A small masked image model, trained from scratch: 42238 training examples.
Rows from block 9 of the encoder of a small masked image model, named by matrix and row number. Rows with one number belong to one neuron. Each number is 128 + 24 x the weight over its row's rms, rounded and kept within 0 to 255. All counts start at 0. After the name is the row's rms in percent of the matrix's.
After each neuron's rows are labels from the 100 images, of 14976, where the neuron reaches its highest value: "responds to" is what is common among them. Only what is clearly more common there than usual is listed. The data: capsule endoscopy frames (Kvasir-Capsule).
# fc1: MLP up (encoder.blocks.9.mlp.fc1.weight, 384x192), inputs 0-191
# fc2: MLP down (encoder.blocks.9.mlp.fc2.weight, 192x384, transposed), outputs 0-191

fc1.58 121 [155 128 128  88 128 128 168 128 128 128  91 128 109 128 128 128 137 128 109 128 111 101 157 128 128 128 128 128 116  78 105 128 111 128 128 128 171 163 128 128 154 128 160  81 128 128 128 128 128 128 128 156  96 128 182 128 128 128 165 128 128 186 128  84 128 161 115 128 166 128 128 128 128 128 128 128 159 128 128  65 128 128 128 142 128 121 128 128 128 163 128 137 128 128 148 128 182 128 128 128 128 128 128 128  88 190 160  77 128 110 109 100 128 128 128 128 107 128 128 140 128  87 128 114  84 128  87 128 128 157 128 128 128 146 128 128 128 186 173 161 165 128 165 128 145  98 107 128 128 179 128 128 128 128 102 114  97 155 138 207 128 128 128 128  80  98 128 128 128  94 159 158 147 175 128 128 128 210  85 128 128 108  97  60  96 128 115  79 163 128 128 128]
fc2.58 142 [ 89 129 151 110 128 128 108 125 128  99 148 128 128 140 128  70 106 143 128 116  99 128 142 128 128  84 128  98 163 163 175 128  86  87 102 128  96  95 137  90 143 128 114 128  86 121 100 128  82 134 128 128 145 149 189 128 107 128 110 156 143 106 175 128 128 110 128 138  94 128 134 150 136 148 128 128  86 100 128 128 168 141 128 128 117 128 107 147 163  93 128  83 128  99 115 144 167 128 152 128 146 128 128 128 142  89 106 144 128  99 151  99 128 183 128 128  77 138 128 117 128 161 128 160 117 153 101 163 154 100 161 128 116 126 150 151 128 116 104 111 128 128 115  85 128 105 128  89 128 102 128  85 109 140 174 142 100 143 143 109 142 128 128 135 197 128 128 128  99  94  92 128 128 148 128 156 128 106 128 143 172 128  80 153 170 128 156 176 105  89 128 184]
responds to: finding: reduced mucosal view

fc1.39 140 [128  95 107 128 182 100  88 128 128 128 128 154 119 163 128 128 193 141  72 128 128 144 115 128 128 151 101 149 128  97 103 128 141 150 128 128 128 128 111 128 196 128 117 128 124 128 100 114 162 128 128 128  85  92 128 101 128 104 128 130 128  74 147 160  77 128 128 128 180 141 128 128 128 145 185 128 128 128 123 128 186 128 122 128 128 128 128 128 128  73 128 128 155 128 170 133 128 128 128 128 128 128 128 128  89 128 152 105 110 128 128 128  93 160  95  98  66 152 128 103 115 128 128 172 151 128 128 128 154 112 128 128 128 128  91 128 128 172 151 148 156 128  81 128 175 153 128 128 166 128 128  88 152 128 128 139 128 151 128 160 128 128 128  98  99 128 109  95 148 128 128 184 154 158 128 128  46  97 130 128 158 128  98 128  91 128 128 128 128 196  92 127]
fc2.39 131 [128  90 128 128 128 128 150 103 128 167 128 123 157 128 179 128 128 128 180 100 128 128 192 117 170  52 128 128 128 128  96 106  84 128 108 161 155  94 128 109 107 111 115 128  92  92  69 146 150 128  83 159 128  89 188 128  92 128 126 101 128 128 128 128 116 165 128 128 128 138 128 128 155 128  99 106 128 128  85 128 134 139 151 128 128 128 128 128 128 161 113 170 128 140 161 105 128 163 128 128 154 112 128 128 128 128 158 128 128 128 121  98 128 128  87 128 153 128  96 128  48 101 128 128 174 106 128  99  99  86 163 128  95 128 128 128 128 128 128 139 128 128 100 148 128 164 159 108  88 128 159 128 128 146 151 128 128 165 149  96 128 128 128 128 128 128 151 105 128  67 128 128 128 128 128  93 121 181 128 128 146 128 120 128 204 128 128 128  95 128 174 128]
responds to: finding: reduced mucosal view

fc1.347 140 [128 128 128 128 128 128 128  92 128 128 153 107 128 128 128 158  75 128 101 128 143 128 128 109  86 140 114 128 128 128 140 128 128 154 105 128 128 128 176 161 197 184  94 128  86 114 128 162 191 128 163 117 154 128  83 146 128  93 173 176 128 128 149 103 156 128 161  87  97 128 128 128 128 152 128 136 128 128 151 135 128  81  90  79 128 128 141 102 128 106 164  90 128 113 128 128 103 128 154 105 128 128 128 128 168  91 128 195 141 128 128 128 109 115 108 140 144 128 155 128 128 128 128 128 163 128 172 128 128 100 128 128 128 128 111 128 128 128  98 128 128 149  99  95 128  98  95 157 128  82 188 128 128 128  76 128 128 128 103 128 128 155 128 128  92 128 100 128  94 148 128  82 148 103 133 166 155  82 128  86 128 165 153 160 128 128 128 199 128 128 154 128]
fc2.347 136 [128 128 128 128 128 128 104 128  82 172 128 128 154 135 128 108  95 128 128 128  78  83 197 108 128 103 145 128 169 146 141 128 128  78 128 183 128 167 115 112 128 128 128 128 128 128 106 128 128 128 163 150 129 151 152 128  88 128 115 115 128 128 163 147 128 128 128 128 128 128 159 157  63 138 110 128 123 128 128 128 128 128 128 128 128  91 163 167 128 128  90 128 128 128 128 128 163 128 128 106 150  97 153 128  98 128  66 144 128 106 128 128 128 172 128 128  94 128 128 128 153 158 184 135  81 108 151 166 147 128 128 169  99 119 155 128 100 128 137 106 128 128 174 128 144 116 128 146 150 128 171  83 128 138 131  83  93 128 108 185  99 114 128 128 201 128  88  79 111  93 162 128 128 135 133 128 114 128 161 174 116 105 106 128 128 154 149 128 128  78  78 126]
responds to: finding: ileocecal valve

fc1.56 157 [110 128  97 128 128 166  94 128  90 128 128 128 128 150 128  80 128 163 128 128 152 128  93 128 152 118 170  95 128  76 128 128 128 152 157 110 170 139 102 128 128 128 128 128 127 128 128 128  73 128 128 128 128 103 128 128  81 128 128 128 128 150 128  65 128 128  98 107 128 150  96 124 128 128 138 128 135 128 128 102 183 189 128 153  35  92 146 128 128 128 128 128 128 128 128 128 128 128 128 149 128  85 112 128 144 128 159 122 128 128  87  47 128 200 128  98 128 128 128  95 128 128 128 171 128 128 128 149 173 149  97 128 128 128 128 128 160 187 128 128 174 128 128 128 155 113 128 151 126 159 168 165 128 128 141  94  85 155 158 148 128 132  72 135 128 128 128 128 128 147 145 106 128 170 109 106 168 128  92 128 128 128 107 128  88  94  93 114 128 128 154 128]
fc2.56 168 [128 100 128 128 143 129 128 167 128 128 128 107 128 128 149  88 164 128 117 128 128 128 137 128 136  74 132 128 184 160 143 128  66 128 143 128  73 128 128  77 128 115 128 128 125 101  75 128 110 128 170 157 128 128 165  96 128 128 108 154 166  94 143 152 166 128 168 178 114  86  90 197 106 128 137 186 107 128 144 128 176 128 154 148 106 128  97 128 120 128  90 106 128  76 128 163  80 157 138 132 152  90 149 128 167 128 134 128 128 113 104  87 165 156 128 168 128  95 161 115 128 128 128 109  82 143 128 114 142 128 128 128 128 109 121 124  83 128 128 128 128 128  98 128 135 128 128  99 128 128 128  85 157 128 128 142 136 128 176 128 128 128 128 128 164 128 128 131 128 105 128 128 128 168 138 140 128 131 182 131 128  74  97 128 178 151 141 141  83 111 128 128]
responds to: finding: ileocecal valve

fc1.146 139 [169 128 128 128 128 167 128 153 137 128  79 148 128 137  79 128 105 205 109 106 182 128 128 174 128 128  76 128 128  98 128 137 155 128 128 142 128 128 128 156 164 128 128 149 111 154 165 106 128 128 104 128 152  90 117 128 128 131 128 119  87 128 128 128  94 128 128 128 128 150 106  83 134 128 128 128  78  87 128 160 136 128 128 128 109 128 128  55 128  78  97 128 100 186 128 128 133 169 146 128 128 107 128 128 128 128 101 169 126  87 128 164  77 169 128 128 128 150 105 111 101 128 119 128  87 158 149 164 128 160 128 128  87 128 128 110 174 128 105 152 168 123 128 109 160 128 128 168 104 161 128 139 128 128 128 128 128 128 128 109 154 182 128 128 128  84 158 128 128 159  97 108 128 139 128 101 160 128 182  86 128 128 128 128  87 160 124 128 160 128  95 116]
fc2.146 139 [128 153 175 129  98 128 156 104 128 128 214 128 128 128 128 128 189 116 128 117 114 146 128  99 112 121  98 128 128 161 128  86 135 179 148 160  90 128 128 128  94 128 128  75 128 101 169 128 127 128 132 128 149 128 175 106 128 128 128 101 166  90 140 128 128 181 102 152  97 128  93 157 128 173 128 116 119 128 128 152 128 132 112 128 138 128 164 128 103 128  79  97 128 128 183 154 128  99 128 128 176 134 108  87 103 128 128 140 143 128 124 128 128 169 151 128 100 128 143 128  84 117 128 128 128 115 128 128 128 128 128 128 168 102 128 117 104 128 163 128 106 145 161 128 128 136 128 145 128 100  76 129 128 180 110 128  97 190 128 128 160 128 128 128 128 128 128 163 106  98 128 128  89 179 128 128 140 128 165 128  85 128  89 128 178 142  76 162  86 128 128 125]
responds to: finding: ileocecal valve

fc1.312 049 [128 112 141 128 173 128  87 163 128 128 128 128 128 128  86 128 118 128  88 128 128 163 128 175 113 128  92 198 128 128 128 197 128 128 128 110 128 128 128 128 128 128 106 128 132 128 128 128  69  99 128 128 182 128 120 128 128 128 149 128 128  96 180 128 128 128 128 128 128 128 120 128 128 128 128 128 128 162 128 128 128 135 128 167  91 128 128 128  80  95 128 127 128 128 128 194 128 152 128  89 128 128 128 128 128 165 116 128 128 128 128 149 128 128 128 128 128 185 128 128 128 128 128 128 128 128 197 128 128 128 128 164 128 128 139 181  61  91 128 128 199 128 178 128 128 128 128  95 128  56 214 128 132 128 128  80 128 156 128 128 104  62 128 158 128  58 128 129 128 153 128 128 128 128 128 106 128 163 128 128 128 136 128 128  91 128 128 128 128 128 128  80]
fc2.312 037 [128 128 128 128 128  60 128 104 128 128 128 128 126 128 173 128 128 128 128 128 128 128 128 127 128  73 128 128  72 128 159 128 128 128 128 121 128 120  91 128 139 128 128 128 104  85 128 128 128 164 170 128 190 128 128 128 142  50 184 114 128 128 128 128 145 131 128 128 128 128 104 128 192 128 183 153 128  64 128 128 107 128 128 128 128 128 128 128 128 128 128 128 173 160 128  68 128 128 128 128 128 128 207 128 128 128 128 154 178 119 128 128 128 128 128 127 128 128  81 128 128 128 128 128 128 128 128 128 106 128 128 159 128  91 127 128 160 101 128 128  73 154 128 158 128 226 128 128 154 128 101 128 113 128 128 160  72 109 128 128 195 128 147 128 127 128 128 128 128 156 128 128  68 128 128 128 128 128 128 128 128 128 128 116  97 167  82 194 128 128 101 128]
responds to: finding: ileocecal valve

fc1.243 115 [103 113  77 141 105 152 128 128 128 131 128 128 128 128 128 133 128 128 150  80  97 101 128 158  96 128 154 128  93  83 128 128 148 128 151 116  70 123 128 193 128 157 154 128 108 128 128 173 128 128 128 128 157 103 128 128 168 111 128 128 128 179 126 128 128 155  95 128 154 128 128 128  97 128  67 181 122 128 123 128 128 128 110 128  78 128 128 108 128  98 128 119 128 138  88 128 128  92 145 128 128 128 128 108 128 111 138 173 147 128 128 154 128 161  86 128  93 128 128 162 157 155 128 184  90 128 128 128 152 128 146 128 128 128 128  98 159 148 151 128 128 183 128 105 190 128 128 128 137 128 128 128 128 154 128  92  70 128  95 128 128 128 104 110 128 113  89 128 114 128 128  65 128  75  57 112 177  92 128 128  99 156 161 110 100 128 113 128 128 100 104 175]
fc2.243 166 [128 162 173 128  96 128 112 109 123 128 128 128 144 160 110  98  71 139 128 128 128 128 176 128 128  74 143 128 128 178 144 128  71  90  95 125 109 131 152  56 155 128 128  94  43 102  80 128 128 128 188 128 128 170 179 121  84 128 110 128 170 103 128 100 128 128 128 174  98 156 114 152 128 126 117 149 120 133 154 128 128 141 128 149 137 128 102 105 110 128 113  99  91 128 169 128 128 128 166 106 163 128 136 124 136 128 128 128 128 128 147 114  87 175 128 137 112 102 149 139 128 128 128 113 119 107  99 112 128 143 128 128 128 128 105 128 103 137 128 159 128 107 100 128 137 128 128  98 150 129 113  89 128 128 128 139 128 125 128 128 128 128 128 119 173 128 128 128 106 113 128 155 131 128 152 157 128 198 147 162 128 128  76 145 202 161 139 166 104 104 142 128]
responds to: finding: reduced mucosal view

fc1.230 171 [128  99 145 128 120 132 128 154 160  72 128 119  84 139 101 141 128 128 120 128  78 182 117 146 175 128 128 105 128 151  85 158 143 152 128  65 127 128 128 128 152 128 137 128 108 128 128 128 128  94 110 128 135 126 128 128 174 128 128 128 105 110  80  90  74 128  99 128  65 154 128 128 166 156 128 144 153 156 128 162 128 128 128  96 111 128 128 128 128 128  98 128 140 151 128 149 128 128 128 128 107 128 177 166 128 109 166 147 111  87 128 120 128 128 110 128 128 128 128 103 128 128  51 128 128 160 128 128 128 145 128 128 152 107  92 128 161 154 128 128 183 128 128 125 128 128 161 163  70 140  86 144 149 193 128 117 128  93 128  77 157 105 128 128 106 128 141 128 125 157 128 128 128 128  65 128 157 128 174 128 168 128 152 128 128 128 178 152 128 128 182 108]
fc2.230 151 [128 127 128 128  96 128 128 128 128 175 128 165 172 102 100 128 116 128 132 105 128 128 110 128 128 128  80 132 105 169 160 118  68 128  99 205 113 105 128 100 116 143 128 128  81 128 128 128 128 112 196 128 135 104 160 155 128 101  81 108 154  84 159 148 128 128 128 143 128 173 103 147  83 109 149 128 104 119 166 128 152 128 128 105  92 128 125 128  92 100  80 120 126 106 142 135 143 155 128 128 184 194 105 128 128 169 128 101 128 109 128 128 128 136 128 128 144 151 128 129 158 106 157 128  98 146 156 133  98 128 148 166 151 128 105 133 104 180 158 128 128 150 128 128 128 172 105  97 150 128  87  99 104 166 104 181 111 128 113  99 128 128 128 108 140 160 128 108 128 128 128 125 128 128 128 173 128 128 128 159 120 120 128  85 153 130 128 128  98  76 155 157]
responds to: finding: ileocecal valve