From a checkpoint of a small masked image model: soap at rate 0.0029, trained on capsule endoscopy frames (Kvasir-Capsule).
Rows from block 4 of the encoder of a small masked image model, named by matrix and row number. Rows with one number belong to one neuron. Each number is 128 + 24 x the weight over its row's rms, rounded and kept within 0 to 255. All counts start at 0.
After each neuron's rows are labels from the 100 images, of 14976, where the neuron reaches its highest value: "top examples" is what is common among them; "place" is the part of the image that holds the peak. Only what is clearly more common there than usual is listed. The data: capsule endoscopy frames (Kvasir-Capsule).
# fc1: MLP up (encoder.blocks.4.mlp.fc1.weight, 384x192), inputs 0-191
# fc2: MLP down (encoder.blocks.4.mlp.fc2.weight, 192x384, transposed), outputs 0-191

fc1.378 [128 128 128 102 128 128 128 128 128 128 201 128 128  79 128 128 128 128 128 128 172 128 128  93 163 175  96 128 159 128 128 128 128  96 128 102 128 128 128 177 128 171 114 128 128 128 142 128 128 128 128 128 128  89  60 128 128 128 128 128 128 128 154 128 128 128 155 128 167 128 128 128 128  96 186 128 170  78  95 128 128 128 128 128 128 128 128 191  93 128 128 128 182 128 128  81 128 128 128 128  80 128 128  66  95 193 128  84  87 128 128 128 128 117  64 143 128 128 158 128 128 128 155 128 128 190 128 141 128 158 181 128 160 128 128 128 128 128  83 128 128 128  72  96 128 128 128 128 170 154 158 128 128 128  97 128  90 128 128 128 175 128 128 171 128 128 146 128 128 128 164  98 128 128 128 128 128  95 153  80 128 128 128 128 128 128 170  71 128 128 154 128]
fc2.378 [128 128  98 128  89 106 128 128  64 143 128 128 158 128 166 170  82 128 128 165 128 146 167 114 128  83 128 153 128 128 128 128 102 155  86 115 128  81 178  87 128 151 194 128 110 128 106 128 100 128 128 162 128 158 153 119 106 128 166 159 128 106 128 128 128 128 128 149 128 167  94 128  88 128 169 128  95  90 128 128  77 155  82 128 128 128 100 115 128 143  98 128 128 166 128 128 128 162 164 154 193 128 128 128 143 128 128 128 175 128 107 159 128 128 128 128 128 167 103 128 101 104 128 128 128  86 128 128 128  75 128 173 128  99 128 128 128 128 128 128 128 171 128 128 168 128  88 142 128  92 128 128 128 128 159 128 128 128 128 148  81 128  83 128 162 128  48 128 128 101 159 155 128 154 114 128 128 162 100 128 128 128 128 128 162 128  94 149  99 111 128 138]
top examples: finding: ileocecal valve
place: bottom right

fc1.90 [128 128 128 128 128 128 171 128 128 160 128  80 154  85 128 128 128 128 128 128 171 128 184 116 128 128  89 128 128 128 128 128 160 128 151 128 128  77 128 128  75 128 112 128  89 166 154 128  94 128  90 128 161 104 128 128 128 128  94 128 128 128 128 128 128 158 128 128 128  85  59 100 128 177 185  83 128  79 128 128 128 128 128 128 128 128 128  52 128 128 128 128 170 128 128 128 128 128 128 171 128 176 128 128 128 128 128 128 128 128  76 128 156 128  88 128  77 128 102  87 170 128 128 128  96 128 128 128  72 128 128 128 128 128 128 128 159  76 128 174 128 128 128 116  58 128 128 128 152 112 116 158 163 128 128 154 128 128 128 128 108 128 128 128 210 113 160 178 133 154 174 128 163 100 128 160 128 145 158 150 128 128 128 128 154 128 128 128 128 137 147 128]
fc2.90 [128 128 108  89 128 128 128 128 108 128 128 128 128 136 128 164 128 128 162 128  80 109 171 128 128 128 128 128 128 140 128  47  90 128  69 128 177 128 150 128  95 178 105 128 128 128 128 128 174 128 144 161  82 128 203 104  83 128 128 128 128 128 128 102 128  76 128 128  95 163 210 128 128 128 128 128 128 192 128 128 128 168 128 128 128 128 128 128 128 128 128  99 168 128  96 128 128 128 188 128 128 128 128 128 164 128 128 128 128 128 183 128  94 128 128 128 128 162 128 173  70 128 128 128 128 170 128 128 128 128 128 161 128 128  87 128 128 128 128 145 128 128 128 151 128 128 128 128 128 154 157  99 128 128  47 128 128 128 100 128 128 128 128 149 128 128  85 107 128 128 128 171 128 128 128 151 128 146  70 128 128 128 128 128 190 128 128 152 128 114 173 162]
top examples: finding: ileocecal valve
place: bottom left; middle left

fc1.106 [128  74 128 128 128 128 128 128 128 128 128  86  80 128 128 155  76  96 128 128 128  83 128 181 128  89 128 171 128 128 128 128 128 148 107  98 169 128 128 128 128  84 109 128 128 128 128 128 128 128 128 159 128 128 128 144 142 128 128 128 217 128 184 128 128 128 151  81 128 128 128 143 128 128 128 128 128  83  69 128 128 172 128 128 148 128 128 128 128 128 128 128  68 128 196 128 168 168 128 128 128 128 168 128 128 128 128 128 128 128 128 128 155 128 153 128 128 128 128 128 128  87 128 148 128 165 128 128 128  95 128 128 192 128 169  80 128 128 110 128 128  95  75 128 128 128 128 128 128 181 164 128 128 128 128 128 128 128 160 128  73  88 128 128  85 128 128 128 173 128 128 182 128 128 128 128 128 128 153 128  98 128 128 128 128 128 128  50 128 167 164 189]
fc2.106 [128 128 128 128 128 111 182 162  93  75 128 128 128 128 128 128  64 128  68 128 135 171 153  82 128 128 161 128 128 128 128 128 128 128  72 128 128 128  66 128 142 128 128 128 184 128 128 128 128 128 128 191  97 128 154 128  88 128 128 128  85  82 128  99 128 128 156 128  98 128 128 147 169 128 128 128 172 128 128 159 128 150 128 128 163 128 103 128 128 128 128  93 128 173 128 128 128 128 176 128 158 128 200 128 128 128 128 128 173 153 128 167 140 128 128 128 128  94 128  76 128 128 101 128  88 128 128 111  93 128 128 164  90 128 128 128 128 128 153  55 128 154 128 128 128 128 128  57 165 128 128 120 128 128 128 176  71  86 128 128 128 128 145 128 178 128 101 128 128 128 128 128 181 139 157  95 128 144 158 128 128 128 128 128 128 128 128  92 128 128 128 128]
top examples: finding: ileocecal valve
place: top left

fc1.171 [128 128  73 128 128 128 105 128 106 107 128 104 128 215 101 181 128 111 128 128 145 128  65 128 128 163 128 128 128 128 180 128 128  35 104  94  93 128 178 128 154 128 128 128 128 168 128 151 128 124 128 128 128 128 106 171 128 128 122 160 128  93 128 128 128 128 128 107 128 128 128 128 128 128 128 128 128 157 128 128 128 128 128 113 128 128 128 145 189  82 109  70 128 100 163 128 128 107 128 120  91  69 128 128 128 128 128 128 128  92 128 128 128 128 161 128 128 128 128 128 128 149 128 136 128 128 128 107 128 128 155 128 128 164 142  81 128 106 128 128 176 128 128 128 176  68 128  99 128 128 161 128 128 143  60  80 128 128 128 128 128 128  96 159 217 128 103 128 128 128 128 128 145 128 117 128 128 128 128 128 128 205 128 128  90 128 128 169 128 128 128 128]
fc2.171 [128  87 174 128 128  85  50 128 128 128 128 128 128 189  95 128 128 178 128 128 128 149 128 128  90 128 128 128 128 167 128 128 128 128 128 128 172 128 150 128 115 128 128 206 128 122 152 128 128 160 128 168  79 153 128 128 128 128  88 128 173 128 128 173 128 128 128 128 110  93 128 183 103 128 128  86 128 128 109 128 128  92  91 128 128  82 153 128 128  76 128 128 128  82 128 128  77 181  94 128 128 128 180 111 162 128 141 128 128 128 140 128 128 166 128 172 128  69 128 128 160 131 128  82  93 128 128 128 128 115 128 128 128 171 128 166 128 128 128 128 128 128 157 128 128 128  84 160 128 128 174 128 128 128 190 128 128  96 128 128 128 128 128 128 128 128 104 128 128 128 128 128  75 128 128 128 128 128 163 102 128 128 103 164 128  75 186 110 128 128 110 128]
top examples: finding: ileocecal valve
place: centre

fc1.127 [128 117 128 128 177 128 128 128 128  83 125 128 128 105 156 128 192 128 128 128 128 128 128 128 128 128 128 128 128 128 128 128  64 145 128 128 128 128 128 128 128 128 128 128 128 128 128 149 128 128 108 159 128 175 175 128 128 128 128 128 128 103 105 128 107 128 128 128 128 128 128 128 128 151 128 128 128 170  60 117 182 147 128 165 106  89 128  99  79 200 128 176 128 128 128 172 128 128  62  66  77 143 128 128 169  40  59 128 128 116 187 128 151 129 109 128  78 128 128 128 128  84 128 128 128  78 128 128 128 184 128  91 128 128 128 128 184 128 128 128 111 128 128 128 128 128 128 128 128 128  91  92 147 155 128 128 128 107 154 128 128 128 128 128 128 128 128 103 128  96 128 153 149 128 178 128 178 128 128 128 128 128 128 128 174 128  94 128 128 128 128 164]
fc2.127 [128 128 128  98 128 128 107 128 150 128 128 128 128 128 128 128 128  98 173 128 128 128 117 128 108 120 128 128 128  91 128 128 128 128 128 128  50 128 128 128 128 213 128 128 110 128 128 163 169 128 163 181 128  73 128 128 128 128 128 167 128 128 220 128 128  68  77 128 128 151  70 128 128 128 128 163 108 128 128 128 128 128 128 128 128 128 128 128 128 128 128 128 178 198 128 156 128 128 189 128 128 128 128 111 141 128 128 128 128 128 181 128 128 128 128 128 128 128 128 128  70  78 188 128  80 170 128 128 128 186 181 128 107 169 128 128 128 128 128 128 128 128 128 153 128 194 118 173 128 128 128 128 128 128 128 128  74 128  99 128 128 173 128 128 109  98 128 128 128 128 128  69 128 128 128 104  76 128 128 128 128 105 128 128 128 128 128 128 128 128 128 128]
top examples: finding: reduced mucosal view
place: top centre

fc1.273 [128 128 128 128 128 128 128 171 128  85 128  96 128 167 128 128 164 163 128 128 128 128  83 128 128 128 128 128 176 128 161  94  92 128 128 128  45 128  75 128 165 209 128 128 144 128 128 128 128 128  73 145 128 128 128 128  87  78  62 164 128 128 128 113  72 128  97 128 128 128 128 128 145 128 128 128 174 128 128 108 128 191 128 128 128 128 151 128 128 102 105 128 128 128 196 128 128 128 128 128 128 111 128 128 128 128 115 128 128  95 178 128 158 128 128 128 128 128 148 111 128 128  93 128 128 128 128 128  40 128 128 128 128 128 128 128 128 128 205 128 128 128  95  89 142 128 128 128  39 169 136 128 128 128 128 128  77 128 128 128 128 128  66 128 154 128 114 128 128 128 128 128 128 128 128  94 128 128 151 128 128 128 128 128 128  95 128 128 163 128  90 128]
fc2.273 [128 128 164 128  89 128  95 128 128 128 128 159 187 128 128 128 128  97 128 128 128 128 128 128 128  90  96 150  99 187 128 128 128 128  93 128 163  93 128 128  94 128 128 128  97 128 128 161 128 128 215 128 207 158 101 107 128 128 128 128 140 128 128  95 128 138  87  92 128 128 180 128 106  89 128 128 100 139 146 128 128 128 128 112 128  93 128 106 128 128 128 128 128 144  86  70 128 128 128 128 128 128 166  69 149 128 128 150 128 128 128 102  74 181 128 128 128 128 128 128 154 128 128 128  45 142 159 128 128 128 128 128 128 128 128 172 101 128 165 128 128 128 155 188 128 128 128  87 128 160 160 152 128 128 128 147 128 128 128 128  82 128 128 128  92 128 128 128  97 128  99 186  86 156 116 128 128 159 128 128 128  87 143 128 181 147 128 128 128 142  87 145]
top examples: finding: ileocecal valve
place: top centre

fc1.242 [128 167 111 128 128 128 154 128 128 128 128  72 128 128 128 128 128 128 128  99  89 128 128 128 128 128 128 128 128 128 128  98  87 128  89 128 128 128 128 128 128 128 128 128 128 128 128 167 128 144 128 128 128 128 167 167  82  76 158 138 128 128 128 128 128 128 128 117  99 128 108  91 176 128 128 182  84 128 128 128  72 128 128  62  67 175 150 128  86 161 128  80 188 128 128 128 128 110 102 159 128 137 128 128 128 128 128  86 128 128 122 128 168  75  79  71 154  91 109 128 194 151 128 128 128 128  92 149 128 128 128 193 128 128 128  91 128  71 128 128 161 195 128 128 128 128 128 128 102 128 151 128 128 128 128 128 128 128 128 166 185  78 115 128 147 128 128 128 128 128 128 128 128 128 128 128 128 128 128 140 128 128 128  89 128 128 157 128  52 128 158 128]
fc2.242 [128 128 128 128 128 128 128 160 128 128 128 128  91 128 128 128 117 128 128 149  91 128 141 128  58 128 128 107 128 104 109 152 128  61  95 128 128 128  97 128  88 128 160 128 128 128 128 140 128 128 128  97 128 233 103  95 128 154 151 128  97 128 128  78 128 128 137 151 128 128 128 128  66 160  95 128 128 161 128 128 164 128 112 168 174 152 128 128 128 128 128 128 128 128 116 139 128 170 128 128 128  88 128  98 128  88 128  89 128 165 128 128 128 155 152 128 128 181 128 128 128 128 128 128 128 128 128 128 128 128 128  82 128 181 128 186 128 128  85 128  98 128 128 128 128 191 128 128 128  81 185 128 107 128 128 128 128 168 178  79 128 128 128 128 128 128 114 128 128 128 128 169 136 128 128 173  90 128 128  80 128 128  65 128 171 128  72 128 128 155 128 128]
top examples: finding: ileocecal valve
place: middle right; bottom right

fc1.377 [128 128  88 128 166 128 153 128 128 128 128 173 128 128  93 128 128 128  93 105 148  90  61 128 128  98 128 128 128 102 128  80 152 194 110 109 172 128 161  92  95 128 100 128 128 180  94 128 128 128 128 128 128 128 128 128 128 128 128 128 128 176  92 159 128 128 128 128 119 162 197 128 174 138  99  93 128 128 128 128 128 128 128 128 128 128 128 128  90 128 108 128 128 128 128 154 128 128 162 128 128 128 104  61 128 128 128 128 128 158 128 100 128 128 100 128 128 128 167 128  90 128  55 128 108 128  74 128 128 128 128 171 128 128 156 128 128 198 128 128 159  85 146 128 128 128 128 128 189  97 128 128  97 128 128 128 128 171 128 128  68 128 128  96 128 179  99 128 128 128  81  68 128 112 128 146  75 128 145 128 155 156 128 128 128 128 128  93 128 128 128 128]
fc2.377 [128 128 128 137  95 128  90 128 128 128  95 128 128 128 128 128 128  92 128 149  82  79 174 155 167 128  87 179 128 128 128 128  74 128 208 128  96 128 128 128 128 128 128 128 128 128 128 128 175 142 128 128 128 187 187 128 128 128 106 119 128 128 128 170  79 186 128  91 168 107 128 201 128 128 128 128 101 176 128 128 171 128 128 128  64 128 128 128 128 128 128 128 163 128 128 128 128 128  69 128 128  88 128 106 128  96 128 128 128 128 184 128 128  69 148  87 128 128 128 128 128 128 128 128 128 128 128 128 128 128 128 128 128 128 128 128 128 128 128 128 161 149 147 128  58 128 128 128 128  81 128  99  96 108  98 128 128  92 108 179 128 128 157  93 182 128 165  82 152 154 128 128  89 128 128 128 128 128 128 168 128 128 128 128 156 128 128 128 128 128 128 128]
top examples: finding: ileocecal valve
place: centre